From a checkpoint of a small image classifier.
Model: 3.94M parameters, 32-pixel images, arch caformer, norm layernorm, patch size [2, 2], depths [4, 4, 4], widths [64, 128, 256].
Training: adamw at rate 0.0021, 5700 steps, held-out accuracy 48%.
Rows from block 9 of a small image classifier, named by matrix and row number. Rows with one number belong to one neuron. Each number is 500 + 40 x the weight over its row's rms, rounded and kept within 0 to 999. All counts start at 0. Numbers have three digits each. After the name is the row's rms in percent of the matrix's.
After each neuron's rows are labels from the 100 images, of 14848, where the neuron reaches its highest value: "top examples" is what is common among them. Only what is clearly more common there than usual is listed. The data: photos of plants, animals and fungi (iNaturalist). In brackets: how many of the 100, against the usual share in percent.
# fc1: MLP up (model.blocks.9.mlp.fc1.weight, 768x256), inputs 0-127
# fc2: MLP down (model.blocks.9.mlp.fc2.weight, 256x768, transposed), outputs 0-127

fc1.624 115:514449499574504454454492457553434475525528527506567480468588500597466481525523551503566490463459487478503405507508560522457491548542490550537503442516465469398546474488511486503520547504465584494480520480434498499508478591599456524457481509549502510492478535544482484499460520526480513480499565475557422437561467485434513579522460463550520544423451507517537509440456538481483577481534
fc2.624 109:514473534503470453492535473467497494560506515476481463450484421549457490544445512443507543496531542507397416482488461505557504507495547540565520457448551476487537510523565478499442543560457530503507428518507455537456436517507453559558474536483578508529541514503447485511499523483512503517463538515500476429515506463453519603511468507484460468496565474417529474463460497511530463570518
top examples: phylum Arthropoda (67 vs 30.8); class Insecta (66 vs 29.2)

fc1.657 115:523523457495534484417482487469480512507504494518465439527473455488557475542506551540477440466525509493533533459573469503549494470563472448427471565560388589488527492500529481504425445560575478467523504503460578496502500490507495458496585469530500458446558496522508500474545478472468493589518491627525494515491519546531506466436454503486475516540501527489566525532535559530549502475379
fc2.657 112:508497509452463493546565577507481524571502539474480496469504468500523529538474509479508538515561461476516504525503493394438544496502514498500501524530604508504435473469512513479595485465516477455553551478542515516534464545472462515496451511462570454487469499453450520515513475489534532495467474568477441462507483442496511481602450489489430565555499482479478470509526491481592434521512
top examples: order Passeriformes (80 vs 25); family: Parulidae (31 vs 1.9)

fc1.516 094:542452522447458437441499452574469519456452483508468522498513491529525471522518514449539524463471424465524483485561501518453512532497535505463503487497518435485518481504456474499594507556481509457480488452505514426549445552448523456469522518519509503517464572554531522516502470494513457576458530470516437488515420544432523554531477471542513515506501538497458542398573485462503510520537
fc2.516 080:542485462424506524490456495549517492527439520489511530491475422561499501510478454531546440520474516476544491584456495536509478533458534449497490480460475487529466567544492536478498529494469512480493484453502531469527459504458498469448510526485547515514499463527441582520572481510534581529575503438519482473465473441506456589515474488555492500520463414446479526527492527423502485486510
top examples: order Charadriiformes (43 vs 7.6); family: Scolopacidae (37 vs 3.2)

fc1.589 100:527486491492558435448538511534525502547558469476485543552476551542484565534523504471478493515540527539539506443498480517506521476502496446512476472498477486471481547421460540392520521528503490469482490546515451437512511568504430541421532537502485490561554507501517482483539405550515486521453461474493486416537508589462485525521486528430570499543480465578496450464548571546467449462479
fc2.589 101:480488493529491480515494501419496538572544489338521470519515516462517548383480511508498505558492452490498450521485451478473546507538610523507509531460433505478445511567420454554537488517451534445543493471493459517474485478465445512553432482505467536455522543518514511473519505470515531519533463464439527428514529490525491468514539616512492488516503491495565546567477518560472569474454
top examples: order Pelecaniformes (47 vs 3.2); family: Ardeidae (45 vs 2.5); order Charadriiformes (40 vs 7.6); family: Laridae (35 vs 2.6)

fc1.697 099:544530497591524458488520414541467487474520418514493526403525549524467517538466451588483493400545498490500504446524522488517542466465474580446499502483426547475511438523504480478465493515529465422448446490490517551487550503464451499464507511478452508520514483471570403453392459463510531522421506485534509498591493592542558506497519500433525479498537457519531427504531490536501536531441
fc2.697 097:588574484486475519454503415471473387478500605461582447500494487498458507484471540539551477466469501499502539502502531514442490526516475509568519509500469499475516485591541516528531548506553422529565471492619503457459473484583476447503508465466515510580467525450540498606462506500507457442548419562511487490475550517550537530525537586527488585453475518544489495514460497565492463506516
top examples: class Aves (98 vs 55.1); phylum Chordata (98 vs 60.9)

fc1.53 098:541518470494535501469560451549468536524520465477490489462455453471559527582476543539480511458521458484528545450547453514512553451506502557410489467476422512445545488516493457480508400567491460506485457555533518457525535477460521507472537466482400443526538528491560491483536435397518463510507500520479445461639422508502469553516492542519566453539473539498596484468521505473535490492445
fc2.53 088:517492504428511516470487507492548539476436545577509502502507469518507498481548464519557511470502446533483530477525456582475521460493441493451531556587597467524550496480535467477499441550552488457453477503459565494506448495454507483457504476500514480510523473526443508453470499545487464599453532599520494493440525448530529541481458444493419517487497537488540512535556513475590442503504
top examples: order Passeriformes (69 vs 25)

fc1.609 099:513408447460503464395499501497466507456468494462518570534528524499603576543512520524492420514517420525547494541503476450526561567450511507518499477497460487480495572527460513450498522525466541481456437521479544493523420557510544463493549500509495460539524524555501508552511445479513486476513458443522531504505512634492483518546506555492544561512411485534551437426492469539484470491482
fc2.609 101:467477485513462479525432530455505494540560476439518453499481528475501514339462476495484497530521489479510465554510468537495521470485620515468477594494462539445479479568462439517524466571446524462542456493498540574459509499452433506548420511515440576457540506517490513501509485486494571517503482472504489500524552525504501498514539511504450512526487487482544521544485505569513626466518
top examples: phylum Chordata (100 vs 60.9); class Aves (98 vs 55.1); order Charadriiformes (68 vs 7.6); family: Laridae (61 vs 2.6)

fc1.14 088:493476499618484429542513478556559513495552475491477460485475516551440496492493469500508539502480518455514472450478574528487623445444423535484510583448498430550553468451533442507467544449502521507482510425500442528486545502567460509496471479529508484460598527430537474384477505569426488535412559526527473517527516481468525554443549432473453496426494478522464459500547522512494509517511
fc2.14 089:466499541448520424505497484498481520446478534445569549522487507437551530515526493529536462437478499561539473557516496463501508504565479498496543467496498545532416543458446483589475524528536408509481476495550508433524456522471527427490546549596550470588496476512522518440574496532491557443547498479454532457534477469462446564512491532491515544559470435543502426486532494529431457483400
top examples: phylum Arthropoda (91 vs 30.8); class Insecta (83 vs 29.2); order Diptera (25 vs 2.6)

fc1.141 089:518433457523546487524506580480522482472500489463540453484490477526522480471518494489493494468516520472554457460467459536446557449531492509446519566500510485504479501371497448486440490448487564471494500462470560448583571521469437474440464531512460496484514549461454568435489520530483514627422519478481525546577491504441478553481453531510510494521472461512463583517558580520503493488488
fc2.141 090:493469450477475524445508499513508540499430508400561510536507530488563531494519498544471448665495441511519425491531452488456451533487457488491524512474510482475414547549545580510568501468552543495488524525418424488510549534487619559511600485528521510499457483538477604493466473435452486463589481498457520473469419480505443436510507557528528441505513470544530498527498537463530518477417
top examples: order Charadriiformes (26 vs 7.6)

fc1.698 093:483514451460556451450529522520422501537472476479574511473510558523534512552503490439467489497458513499510528512544511521422456442571481565453527459482499526539465432502439474512463511563490523438509499518458550459532529469496481534500530535527498429490452471533504485510517497544481490472465526545496518475476519525489542555582530515549550507526445454497552569431554500515490500476425
fc2.698 096:482506576519474487532378459521494450481435530474538546455541469514473517466551483489521484471506519493463466513457570542468538532567528538561576448458484477490484456480527526509492505541498519505535480419460484508491492563503463534423474450551443421483464497528457502448489544521449557490515516510498450526534471542531472511532551467593435481394505467563574507549491476481530579505463
top examples: order Anseriformes (29 vs 5.5); family: Anatidae (29 vs 5.5)

fc1.268 105:422482520475484535515474513470509588525496471511458639563578461504555487517510433433551492525497423519499443583457574477495530527494512489509541437498499436531467512428450507493499515454510513474454463446503484507488479541502537498472516504542496477566514527632454438513499534531467494497479513444497544471490505545467517520577407485441526497496507456504508457475475444498436494390501
fc2.268 115:451477546571485530542486525430485486492574516497447513550448464434523525455527487429464495556477474457428462528469540412510559497459577520525498499488487500477493467530474513444561453497459467461500494492531474532428490468500468494482464488506483483526598508489493452509533527534485564494522472570492553563522533511490453455547491465475475463513504500449559522528429467539525480487530
top examples: order Charadriiformes (27 vs 7.6)

fc1.215 103:488442492531527504459513499524417457499484530528441429489488427446540478522527549538547449454478518443535448499538490468461510483453480557507473466452444469428587514534427529504491492524523507461501598520482499464491493524547509458516559457550494493516433488440466508505529461448467496490530503556587430505572494459489448502456479430523512444524431523509565522437599531443549492472474
fc2.215 115:419496456519474501441488517447489427469542518562510515510499525409466517457511472513570521561552525480473514519512477469507497454453537459543511489545596493420422496483613561566543474506501448550578511536580485551460544576556468478499418520520491479534422506438493554495526484452521512493577461542497529489521561456419493499464510487476519500533487478506481434468404464502481470493514
top examples: order Lepidoptera (99 vs 13.7); class Insecta (99 vs 29.2); phylum Arthropoda (99 vs 30.8); family: Nymphalidae (89 vs 4.6)

fc1.72 102:460438500476545454500520485503464487473475412515527575519562427513562556486586477424571523472460425539515485453507532474447475491568542548475539462522463457453508466431470501450493436521484537483490477521492500478573467548540510510439461554479471461602465556516488497508503518572438401528478481468500425484572535552500587494563509512482498490497473513525500541470475483503463511470496
fc2.72 120:471528541498464562547409569471461479478518503499449490492541399502542489510511464534490443490531528421477478547399565453454489496472467501529523488509479478501495437509511487473536506539419514478514497451516476509560483525490480504464495518483453482390484538479452466523526508491459496516515499522531497555521571492496488416522511503540446448470545526488539454581426501436577503458501
top examples: class Mammalia (48 vs 3.4); order Carnivora (38 vs 1)

fc1.477 103:527500503472453521484440472526477556538490516545484531603564457517586456454527488533546511432554439492500533538496473427528516562483516491550446484461472469496477550510442533527519513505528476455479522513485486502422487479527510463516502475507529516487522501509498463524475469484511504464525492501619551449512489511492538493469490422483510513513524514468458508418469462448399578512510
fc2.477 095:448498513526568502418497549548518515567457498487463502547462517533508468500521510431547474521421543494494522478512518478483529466453466521507523481484490491493414505375467534527505589508458485513460465499505550460518546490531500528518611532616412464514514542508493522486499497538496486522458465539436486555541556508539483580516554525565523484473477499566477537479623468559511498429509
top examples: order Lepidoptera (42 vs 13.7)

fc1.659 090:458518550524554507477460516493501511572462465539573567488532455501524568522496482457523441472538541422516478498473526476496555530468499516484526490484410529497487499481438517461447471502489529462461537511486427526516532470507496545373483485482511347461518452472591426506502546432496474525486499509545558535535508583536562451488510545497493488532482493529502511456466466540468475494430
fc2.659 088:510569457481531516448473388462532423545492499511511508549500459517485472557498501512423526536496495515492516483531462438484451550527458472521484478507439522512423565505505578548409499500488429541508569512521472519519515477589552494497507495513514541469460463476510537507513489487557496453507451518528547499488503497558486550531448506512491493542542486518527462502473432441521503460487
top examples: order Passeriformes (53 vs 25)

fc1.285 108:492498435570496442514474470469469487456497475508633522496595482529465501429531497553470427470559559471527485520452459484492523528471504446535419512500497530374504531462519515494552501539529496450459520491506448430507559572444486539446570489511481541499554476512478520531473477488483542519483514424485535524523475543437455476507443520472498534505517484517533458495540532484551497431426
fc2.285 113:524500475495488454495477500455482470493458515501529467393477562477483448584447536536533522464499513547484462534511508505511376492587510441664507434527566572513475472509549515546463518506478517578600485581503548502499520500470514502551532491531501492498457502487458553532485504461551489433543483468510478457451507482534502446457537537514531504446494492525492505511487505498499496472464
top examples: kingdom Plantae (90 vs 7.3); phylum Tracheophyta (90 vs 7.3); order Asparagales (36 vs 0.5); family: Asparagaceae (36 vs 0.4)

fc1.202 116:488483491600494576529480502492446539452504484504449565524472450522567560495572472457527441475509508475537454470496528527490589490473494524455512449532449482437485519477488508485510414505507492483360500489470506451505445554463449484393483540568430508472524508535503504494470415415516510504493504455549528552568518511498482513469446499440482553555470533479493429466510515477459467435500
fc2.202 112:485471508381518565511438593549525516535513492476449489494507405476530506521559424478534460555531480459534483544501520540370483453495510480474557488528469480506444530546520544460570503518477522447573489449506506505553486524508479516456493540429540509457475431479467546495587490507514521591557484491498429485507474455431493486527489531555467501533496514508558567594460530498543491459533
top examples: order Charadriiformes (56 vs 7.6); family: Scolopacidae (36 vs 3.2)

fc1.679 099:474456498474521481451553479471517525491483472450558523483489580516549502552549488517493477526476501501530488456507479558480472485547477490520508485556513532475467522468454488483566531518516533512550508526500525486606544577512536477464576525514396470461491519532516511457490424517503522487489493491481414475551489515441457472560463510538522489490457530528627465479532622474590456459409
fc2.679 089:446544477459524450544499494550513490486504504499530515420461484456509503424474457462486490549463474493494543534510513484487556513462523575488543534533438527501505469477501429506441505527473462508486531473525514517493511563454537541482488487563464465478515450454490545439515530570497529451434468592469469493424519487537490555516519487573439522480470462478523517509516438531508572513532
top examples: order Pelecaniformes (32 vs 3.2); order Charadriiformes (29 vs 7.6); family: Ardeidae (26 vs 2.5); family: Laridae (25 vs 2.6)

fc1.304 114:538573486505549531415496502518435496507478451459501460515481498491530536570512534516435428403508526516507524437547516474555503491518475481405480510558426568520509509538553466465415396533546460522508502538458572509585526478528461492512566498505467522434510481506521510495498431487522492540485502534489495475516494575516519491484487543423504525524493515493586411524528569538535482388422
fc2.304 117:475502508406448494507564569522495485541473541517503497458494452452516509579480463506553493512528486470520531511527475365412517442562436457500522492525609539576405461501528489494502523502535492466561510505513560500539478570480481473527519514506541487528445478470454527553525486465541514476495473570455383486495484446529499516615473495525460555582511460499486453526517514466576451497499
top examples: phylum Tracheophyta (37 vs 7.3); kingdom Plantae (37 vs 7.3); class Magnoliopsida (36 vs 5.5)

fc1.658 100:527476524509494451515518500523491475513547512504460478503460473493483491473557486403432508486422506448629491529532506516467545460447474511467441422497542515479516497449488472491521462473607502484502595473518569497515498578445509570519494505570468500460442497445460473445511466533408495513444536494543543478443513485448533547512539401505550488514491498490503507428536494459476526481511
fc2.658 113:551473521494409494545543489481552535432487500540514496445534566466441467524514478510513565484556518550451564519437526471568493436513475495532487517504541495528530501510484526562493586480528546527593480537421526490486500492556542462518509503454514497467443484495554518515512450503484489405539542474491514476455473388525559476454554464483491513489509456443474482503487432513517469541481
top examples: phylum Arthropoda (97 vs 30.8); class Insecta (96 vs 29.2); order Lepidoptera (94 vs 13.7); family: Erebidae (28 vs 0.9)

fc1.458 097:529526494507502489465477514487524541541440546538457565553461506460577477503543530429535537459489496497516492499490473470491473493560498527528503491475393463523571469505510494505507499502556505492494509563426419479461479505507550509527505509554491515431481488499548452477518488500437427605494561481535519439476500473523494500434511414507483496535532543525491552473498495479519554498498
fc2.458 097:471462500453506470443448552488429520558463493388513509419540566522505540489520513574478435523521502462464516478466470511493547511548579516505538498470533499507459490503415465560497587535458456471515465504485480439470480522489499534429572513512410494504536529628501529485482491511518514549504498531350519491522558479556464503524556558537469510469456398522546542526488538513567454528444
top examples: phylum Arthropoda (89 vs 30.8); class Insecta (87 vs 29.2); order Diptera (33 vs 2.6); family: Syrphidae (25 vs 2.1)

fc1.649 099:481520517507474455459464538538390487582454459452558538498517551550502474513514498520463510486525470489512533528503554479443508509529489529502420521517508497514493454469464498528487524524506504446543546486469449531615524523480503532467482475478445393484456563445569512510474515479432541471479547511500474518497442502490492493531555482560464502448435524517544538493468490498519526451458
fc2.649 111:544557530575545536515371551418487446493523553499527524554491453530523473495498454514508507473520541426538478548478546465462510535515489500542534570483452518523494474475485487497534485543449513480529487492513540506532480478481471504523458525579496522425494538484412456472472475520463488512457483542546511515487488496513488477415565479563424506454571544513510522559471484484477542439548
top examples: class Mammalia (49 vs 3.4); order Carnivora (37 vs 1)

fc1.747 096:519533450474498450497511551490409493471545522540470547510460533498545512522515519479494554424522493504536511442513445454534483454575510535487485478464463493473561457517497495432523506527563445444485537545480546434452501500529504543550527470564517515447445516494470385475506465514523429504483529519533469403511476510505507538486536493489530497527512495563472555503650487490472499526475
fc2.747 094:478479497520479531494490579486531586483516461492491496487495572452542430469524537464563473497526507463555465539506479549482457414494491484457524531534618572501521514463454440496541468414468426552479484460484614467481471424484582523480507547525505559435527547526466490436525526473558436523442405470501489523455509517605493459479471611451540494519453469518491533488527470544496524467508
top examples: order Passeriformes (54 vs 25)

fc1.335 100:461467491563555546457431529450489540533408470536437563501530482513478537497482526432464480444518501453483494508459465479505517521462509470504514465455496504467561517473440551443468487509522473452432516516520434505479518439559469557471479469483519464548551567555468406558547563462457467519541496479524501514494544577491552505534439530437568516501483478452498502508428450580541550487470
fc2.335 105:458500530449493551553461588581469496569547449516406507475462412425534506500537499427388514531518509441475507530478546452470526500437514495460546500472496503471505465486490533451522511541518422484501566506506501550478500482488545516488464508446491444460518446437474442484540572574487567466518496568538442518542498511507487532599472486503493402583524449428537538554445431496539496514473
top examples: phylum Tracheophyta (40 vs 7.3); kingdom Plantae (40 vs 7.3)

fc1.433 114:430488486482541550415520561445488545445459503531490477572452506482584454491545502421564520472484434374543485541573459451512489479517473497382490476537533463467543501457406550490545528528516447430469558514494533513488512484574520538496495466522438460517470464510440462465498545491449435550473487557530497498557494526507494559495517478518558450501485517489561538493508520521516520510468
fc2.433 157:485510486591545525491541468464437529503554575444521483530432538533541458493436487544529550572464508472562505549568464530567495483494511462546463466457501488484476471553500569504464611488466508461478478551528504506522506456547442524606520601510473521569482469421497536528491467483469493509513482545472493456532527491463468549480531518516492536549525488457528506463506499502473452420560
top examples: order Lepidoptera (33 vs 13.7)

fc1.638 115:479520560617506489508514564497519534562509499496404488542479530523488538510504514423468506512514536493507510447481518492509560572494498515449499426520478483476512457376486455488555506463518495527486583499495451503492505490572453547496489458486469423513509525450561504404528464524474490537453487471496485397545476544494493474485489510468467538488444488535521454500500518503512499544414
fc2.638 105:561552529499578507519514518578484476579503556342549493479485507460490514476538488503489521541473503475468561531528458520469493512539590469503556465485462525508430485543524529545533502485454477539522519479539451472485434457426491491490499483500537553564498507487552479464548509493543544493545412454365504400501524541487458486516524653522507552555468511492546513571412555527443490456481
top examples: class Aves (100 vs 55.1); phylum Chordata (100 vs 60.9); order Accipitriformes (71 vs 3.9); family: Accipitridae (65 vs 3.3)

fc1.727 100:519526495541482502467485476523379466460552532559599513433513531556494527498523517487514523480442467437486456445541486430424482467579492485495488498449465527525550403538538503447501503553489536511508498490489540456572478544514491589509464457472522480473519526502516392379514515503494423504523567520564474477475521552530586569494505451462483465544526585495557520528474557437559548493495
fc2.727 103:479516497476509484496494508448548418458541552499454523482412573474514488493484478519506429488479506496450551515488463453510498484454529378499488513550498533494448516522408451475526498445551493513551527518487506506544560502562533493536463476512462549525426462522560464525560478490443554436613529541469524548483471505547456438532559449532491509520487447507502494552483510474537550537479
top examples: kingdom Plantae (87 vs 7.3); phylum Tracheophyta (87 vs 7.3); class Magnoliopsida (67 vs 5.5)

fc1.382 088:544517402489509540449484519489442518546458476561513520512494520494506560504496546524509480332557457480541508422499471493517506540511474525503425495472410515458580502494487497464499513509528476423506557528479521546466526488536455535493507463465549501478458476520505376475515453441513491535492482512597541438479509568516589539454447495489583536511474539454516509445548513525547536549507
fc2.382 094:455534487520533473498545565467540559557542486458578491466470490462511455493476536482518458526502537478526483545503497509468486453516473455536525531587544588458522555454477458535532502476487417602524526485551594494562474456493567461511545551556508513472491502411505559394534493461531490476439429495507463457500459509563452461519497605487496552492422484519464456468497471485489501449502
top examples: phylum Chordata (97 vs 60.9); class Aves (96 vs 55.1); order Passeriformes (64 vs 25)

fc1.520 107:485505465581568493538499442473463484466535474548428507548485403492466542470533480518524460503457513462473459491494555571525628449446489500481488523495478487495534503528555529478421456470512504517395563480482563552527461511550429493437509455584463482512500452442475442452487517440508455519440516510530508584547540492482528587460517519474484507491474487496492471510537530563461467470520
fc2.520 106:433476498493501532586424567529447536557452463588470559490528483510528519469566422452560529492500485442490468526536559504409486441489495489515504510551548459473513426416495505465492497530470536470560552510481560517576513519474466526473463524523470452430524464431447462451572527464474506545489532546576472541461537499438548487519511446516443489523507564455487515537478520454553480487560
top examples: class Mammalia (28 vs 3.4)

fc1.471 103:500465466594486497483471426496506515518486485495564525494538464534486507451508547560464442512538526415523507478479437503544561548429509474543486571469472499381544521501467523489528421516560494501433492534505470485472514568455507505459497502478456520516566493589528536528448466463496496518493507450484508501548515500481462461537430506461499543495469495516525437478485575457550534453477
fc2.471 106:517505497492479463525450512500519495496498471514519512431506580468528452584463462514557497455525492547523475537506511537509405496560528429679520461496511561498488503516514513511443471480470542578577433573549519489496544513450552552501523489536452513499496523491467548489487480436535505444533493466519455506472469513521438443474533525521530478477481527552514463515498522445494508432472
top examples: kingdom Plantae (90 vs 7.3); phylum Tracheophyta (90 vs 7.3); order Asparagales (42 vs 0.5); family: Asparagaceae (42 vs 0.4)

fc1.701 120:456475516514465452501527532523399519472471423485501560521531510553562563516578464448555507531452399514558510470529552442394524468545556578480561451465479410452508490464465494453477501536471526499499493518460438483568466556524511527487469529519455421506460582515580475497538454473456509505458493445514473484513520517466528473521561515479466536524413524532505464526439473490471501429535
fc2.701 177:500563553548501524501384578437483414502527524478508510481531401486522482529496483503491482481515505417513506550501556476464465527518492511532515514472489495519514451501514511510505517570452498524568466504561505556554495447471492487486486524490468494446470555446462470538496494478455481530487495545536521560514540473501503459481588498542422497494503540517506481571454449459552493447531
top examples: class Mammalia (55 vs 3.4); order Carnivora (40 vs 1)

fc1.38 104:473450504485495521504527544568470514463521529509514564527523526550570502538533486499525446470506553464551441543534467472440534497468525528503508471488531459445512535476431544441524524507471504433454492492512472381531447594458543450425511538556491533492519518539502521496557437486519538474530476441512562442546487521448514579546470534522566543521457483506485486465537570464487487460519
fc2.38 102:500475477399501536479482536518493521527528463388500491467492432474516498496499479470488480548554482492499426563510490534483485571507550469437525534477463496537438541619500484498570470503495484472504483467580510523530470507481469456494419562430601557512526498490487578497545497469529512527579449427498503433500484512499487514508465622448529515544522436457501540556420504529460500489486
top examples: phylum Chordata (100 vs 60.9); class Aves (99 vs 55.1); order Charadriiformes (90 vs 7.6); family: Scolopacidae (63 vs 3.2)

fc1.607 104:498458514548462497488461467542363477526584503503522487447596417496505502478515516497570492412425446493500381523494585506457499531549499537520498477492447484421566463511498485501513523527501509498483514455485496531532457504591432551488503494521509492499463555512468413477443526453474517489483567496562470475540488528516509591544529435572528528500480526558479488500470503494530511511517
fc2.607 112:485503521541455482463449473469514479543536504463522497473463516530514534529473418456486516521514510491454457579546402497583526504501563475516527468458516487509478528488534467507436502501517528470527438577490510554477536496483458579508424509505503594488483482530519440494449493493491554509515528499494552457462500510501527562493502496496443432590575453403488546504445495515475489522460
top examples: class Insecta (59 vs 29.2)

fc1.116 099:466426539514528477510478460609491498519522508426480451508484455516474476496482478494514502470464499391625487517545555563505485460467496544493473503508467476426508540509464448494534502443564513544517554483480468468589543627449552551492549605532407506443454530435571518472493469499423522496373520552520453512586504472438470427472560458562473474504446512494492535434542510471481471506520
fc2.116 107:520482491471494534500491494458498478487449516534492419467611466456453487456466513517508509483529514543428537527476498516495505436410525470466471533534487510406543521536495545568546472466518473512529505484464490542520556536536501507528447534429422537427449483506543553534469523493501484422519468496540506570502539451496492502433467457492508535541486494426474438536469437521513530535517
top examples: class Insecta (99 vs 29.2); phylum Arthropoda (99 vs 30.8); order Lepidoptera (98 vs 13.7)

fc1.175 093:477516494553490482439485483504503456495546490480471510527619425550537481454497476528479495444549502513482487532470500545434579474449528481475442572457454428498501510557538400455481491499467478466464526471475570501461533487484421423462514482618525424485460504547480470514459540443514504615455514477555577517602516557481500534473459532535435560490483496485441497492492485505451529481523
fc2.175 086:528471486563523461527569525500510530479391541563513459516457588551521555497527534511494467516473502549438508448515473576558487484496447490531459485497524494488472499509526487491501519464500572560542528538461469528531492499528467534486563443488512432553539523548532548556542504496496478496485482487537452543470473488468485436500461470519475602394431556500586474410546522483559432481540
top examples: order Passeriformes (57 vs 25)

fc1.417 101:526558426532474470409483522518390472506488442528464497515531480537547472471496559477492443398493507496502509508548491521510506491473463488484411594468446513532565521538538426473409521550584532449492511505441567535501473499486513478515522439521517486467539455478471493473479528477435520549471510569615516515471495559538625530442502481469544507523504510479475538496509530545521509464432
fc2.417 102:532497501435467519526515500462489512585490531387481431470522431522494531505485514514543502527562540460521513550495516453434526474496524457526534544503545543531470516514489521508600498460462466432559517454505495504504483506423498518539507505494527478484475464457464501498442496446533568493502476569461414413462470490517471524560480522516460504515554437480441481582516518503549472426474
top examples: order Passeriformes (77 vs 25); family: Parulidae (32 vs 1.9)

fc1.63 105:505463534581413559520534504534467542481489514557487527532466442483553570535512491489527455495541540475536425509462451483556552568438496506488514464520510512418508524484474553455575431487488497476335572550487466445465454494522417511443452537507506511537539535500476479494508403407465477484508501436521510465562548486498477470516432525422548527553495495487520462494516544497453516457503
fc2.63 095:474452469449487573486464525519554532449442500509487503540501473564564515615575459481582486519453540506545529500467441525417455501549491435466491454524539544484408548514595576429529441506489527483554479473497495519517459510536540555396488499511501495486446468553437524502565476475562469561576476477514498499495437476511431474555476520555503535557490496506574558547520529446564467451452
top examples: order Charadriiformes (31 vs 7.6)

fc1.21 105:470514481457455487451584461482440491483547463491531530470521462494478428498520468456508463467452565479490504539507500542478497476542436523450489511571514462524490438601525418519484568500501536479554484437527528517567501551469559488426561555531533479421480498516555492485507519491476527580503446542492586508437533532462521552445541521539494497494484519484492564432500528474519475501438
fc2.21 106:541509525451518451554416457569566457522490455559467492509507521548432453436540462487474529518518511516489564539507483582622493542482529461476504495487496507488512529426469534514492462460512479551514528512517506539444571515544516578491457425454485522524459517462512548470480514608496539443493463522491488600467439487506467437491547466530489434450485507509493516543571442491432559514507
top examples: order Lepidoptera (46 vs 13.7)

fc1.508 102:492537534594506405510519439492430464542533484501462502537584497580466503473513467525533456483486491511507468485513571391481531544503494585504493537402435506437511445477444445473472525576511513452499520408518479541495510516559464503422477460524496366544471552475552446509447524480455558470433538500500498527581469562492534471543550480504462532430470556521512476412453494512473507489455
fc2.508 100:496480483483438545448468474500491439514386540500513448468512519505478522497531568514482482546568483431451495445531466490456460550512454441497459508571573524429411520531519587517585441541507472484563588482550472491527546489494506530437482440441536517501467453485483559509527505420519479474495465522496465494504498513503433500538414499580477552531510500501543508461473518467618471565499
top examples: class Aves (89 vs 55.1); order Piciformes (27 vs 1.8); family: Picidae (27 vs 1.8)

fc1.430 103:484505483433539525390503564458546567522425422562535447488523488493502529513472462490500459451535491489487521474539435463487495523510461440403493469584409583482502559493552454419477520535544456449494466553540498526521482466501486519413591504475504441518571496499500441490473490520528451523504482497542577477526568613521480553493479547472585493535536550474534477503503492532504490505391
fc2.430 094:536557503530529515499576438440541453525505475514494455523489433483458504551488440409479612539442539543454551538511488449526515525455512465489457471513480479465487526484555584485405495480503489589464530496493427558499477497595524500520444537530484455575500495483514445495511484524515534445491499511518525491487448508501497545487486488467465448500514499445486497519428432432429546493484
top examples: class Aves (89 vs 55.1); order Passeriformes (88 vs 25); family: Parulidae (39 vs 1.9)

fc1.675 099:519504446510508467478462506503414505554421469470458555484524473487588497526490530461532510482540421528519536476577461472470475487520542495539512523514442495472524506515453511446440489521506503416516464501472523461504509512493457472484499547482473505526517513571516482532520433511514452535519479485515537473529528567493500546548453526469505558498473492508500471449486515510516480468545
fc2.675 094:424506540458592457542468476528487535580521470532440572575580478455509391463536571508517465472520472527489484526482459532485505449539475506445552475543526493522534481449428482513459492563481440477480479529467500566485498477456567438574513461548472567484507507476495477523548547548485506529523513445546499577523498481527481453479483504486512496484517532489463475472500482457392527471482
top examples: order Passeriformes (54 vs 25)

fc1.296 097:475484459515508499463508527521461497469569402468543526501582450556485520569498475516447499496494486436554435485477490514467562426527505551411506514548527457495482481402515458480495467475507534468465459456474572442576515557453476460392524553561433454487523482526510496439410493483518528553428480431496534544561473559435519539512487528501483540473489484514432534492496531529501450424446
fc2.296 088:450478474535473493452484494519488520463435486476490509530533547469551529520595517534493466596472500497507454482504432470494492523495477539464470503448535502468435531515553578467545437501543548470546463591424447507465557517519536576494550427481454481483496528545466583536464485444501502499624487507458544609505466514509472431478529563503524429530520476519545526519489502466534521501405
top examples: order Charadriiformes (33 vs 7.6)

fc1.158 103:509510472538530510529530550487487501567481509498553512467501487455453566478503468448572499446515452521475478494445589471471551502516518555484563450555512482508589490446567494533529407460515489490513555497443507474456441533465444536484491477563493449523475488498506438424485492526469423527492570462498484438500491488470536529470432456459475497477496484546516509466458509513417529503531
fc2.158 108:428498474475501495514484499413540519495514519465567546592515492521532520517399455560539583498493505572505491478489555441504540462571508502538505469526437502559510487497484514573448544485490520489532476454512483455487440553498529422519535565566454458568497414518522478506531516533479503515563554538446509419492560476489507507492491470465459467433455438538464508495464518540404432469511
top examples: phylum Arthropoda (87 vs 30.8); class: Insecta (60 vs 29.2); order Araneae (27 vs 1.1); class Arachnida (27 vs 1.2)

fc1.535 088:504506501526554434490498490493510533489525469480444556479471473540485549468582498445549513535491502488506441438464495552510559474528508525487569461525471436520526470404542480493500503482456604446531545482491485509543443525574426516416521470508539418556503497498493475402531517529470499613451496491476498480550467508437513536518504546489460525438485467552524509490427604509464468534462
fc2.535 084:465519491548467515462518526508456546473513543363530507479501534463548500489470521500540500644496445500449494477550498483501444484475547519552495504555528482499452528491534527517502542460480513537498486551491515498507528495524518494524543496491499493466460540505500533445409515465506501505527447534374507486490493482484473484496517672536526444493509495474465519480455520480538476536435
top examples: phylum Chordata (99 vs 60.9); class Aves (96 vs 55.1); order Anseriformes (32 vs 5.5); family: Anatidae (32 vs 5.5)

fc1.402 113:458463499533530536471530521473433472480426518484485493469519501497533471523551580504503434473516515436552441550485553501464556529470508559474529526541513493483495496453497530539464510491491471534438521501475540487553400463563521441443482498522522472541484541526482509432493500483472506516459504542490545516545442503516510554498427510493485611438447498509509467467469550528479519475507
fc2.402 118:512495439505522466480509496439478516494524458360519492516537494490492527466396532500471558553468453501442486501514548459469430465533449504478506515480463562506445465502435385574489540455538476538512540471465465486591494489523544495546493514573560503488501522470509526478491541501442439509524449537427530459469550526534504489464529570477532465498527506471478518496482498521491503554466
top examples: phylum Chordata (100 vs 60.9); class Aves (99 vs 55.1); order Anseriformes (70 vs 5.5); family: Anatidae (70 vs 5.5)

fc1.291 088:465475468469548459531527504520488517507535408490486514525528493528476526526504441512478507543502506486564527443459481501514526489539518528483479501520469499516472494429440502437499560494497508465507491469531532490563586603474465490425496532522466473503570481527511504472523462520545505558446513412475523476532494597472491522509502564482558510488476446549439501481502548523530435507464
fc2.291 088:438473473530438506459472482472500516517490510404520489506516542444521516431554533548516472564472484485507429522499435472507518496513598550504491542466492503455451519556495523520536455499505560440572486554437475513449508509469500533554489439522455515451484523527500551489467491447511554503590480471447548524506498508520466450517539582534524451528519488476595545543459523499507580489411
top examples: order Charadriiformes (48 vs 7.6); family: Laridae (36 vs 2.6); order Pelecaniformes (31 vs 3.2); family: Ardeidae (26 vs 2.5)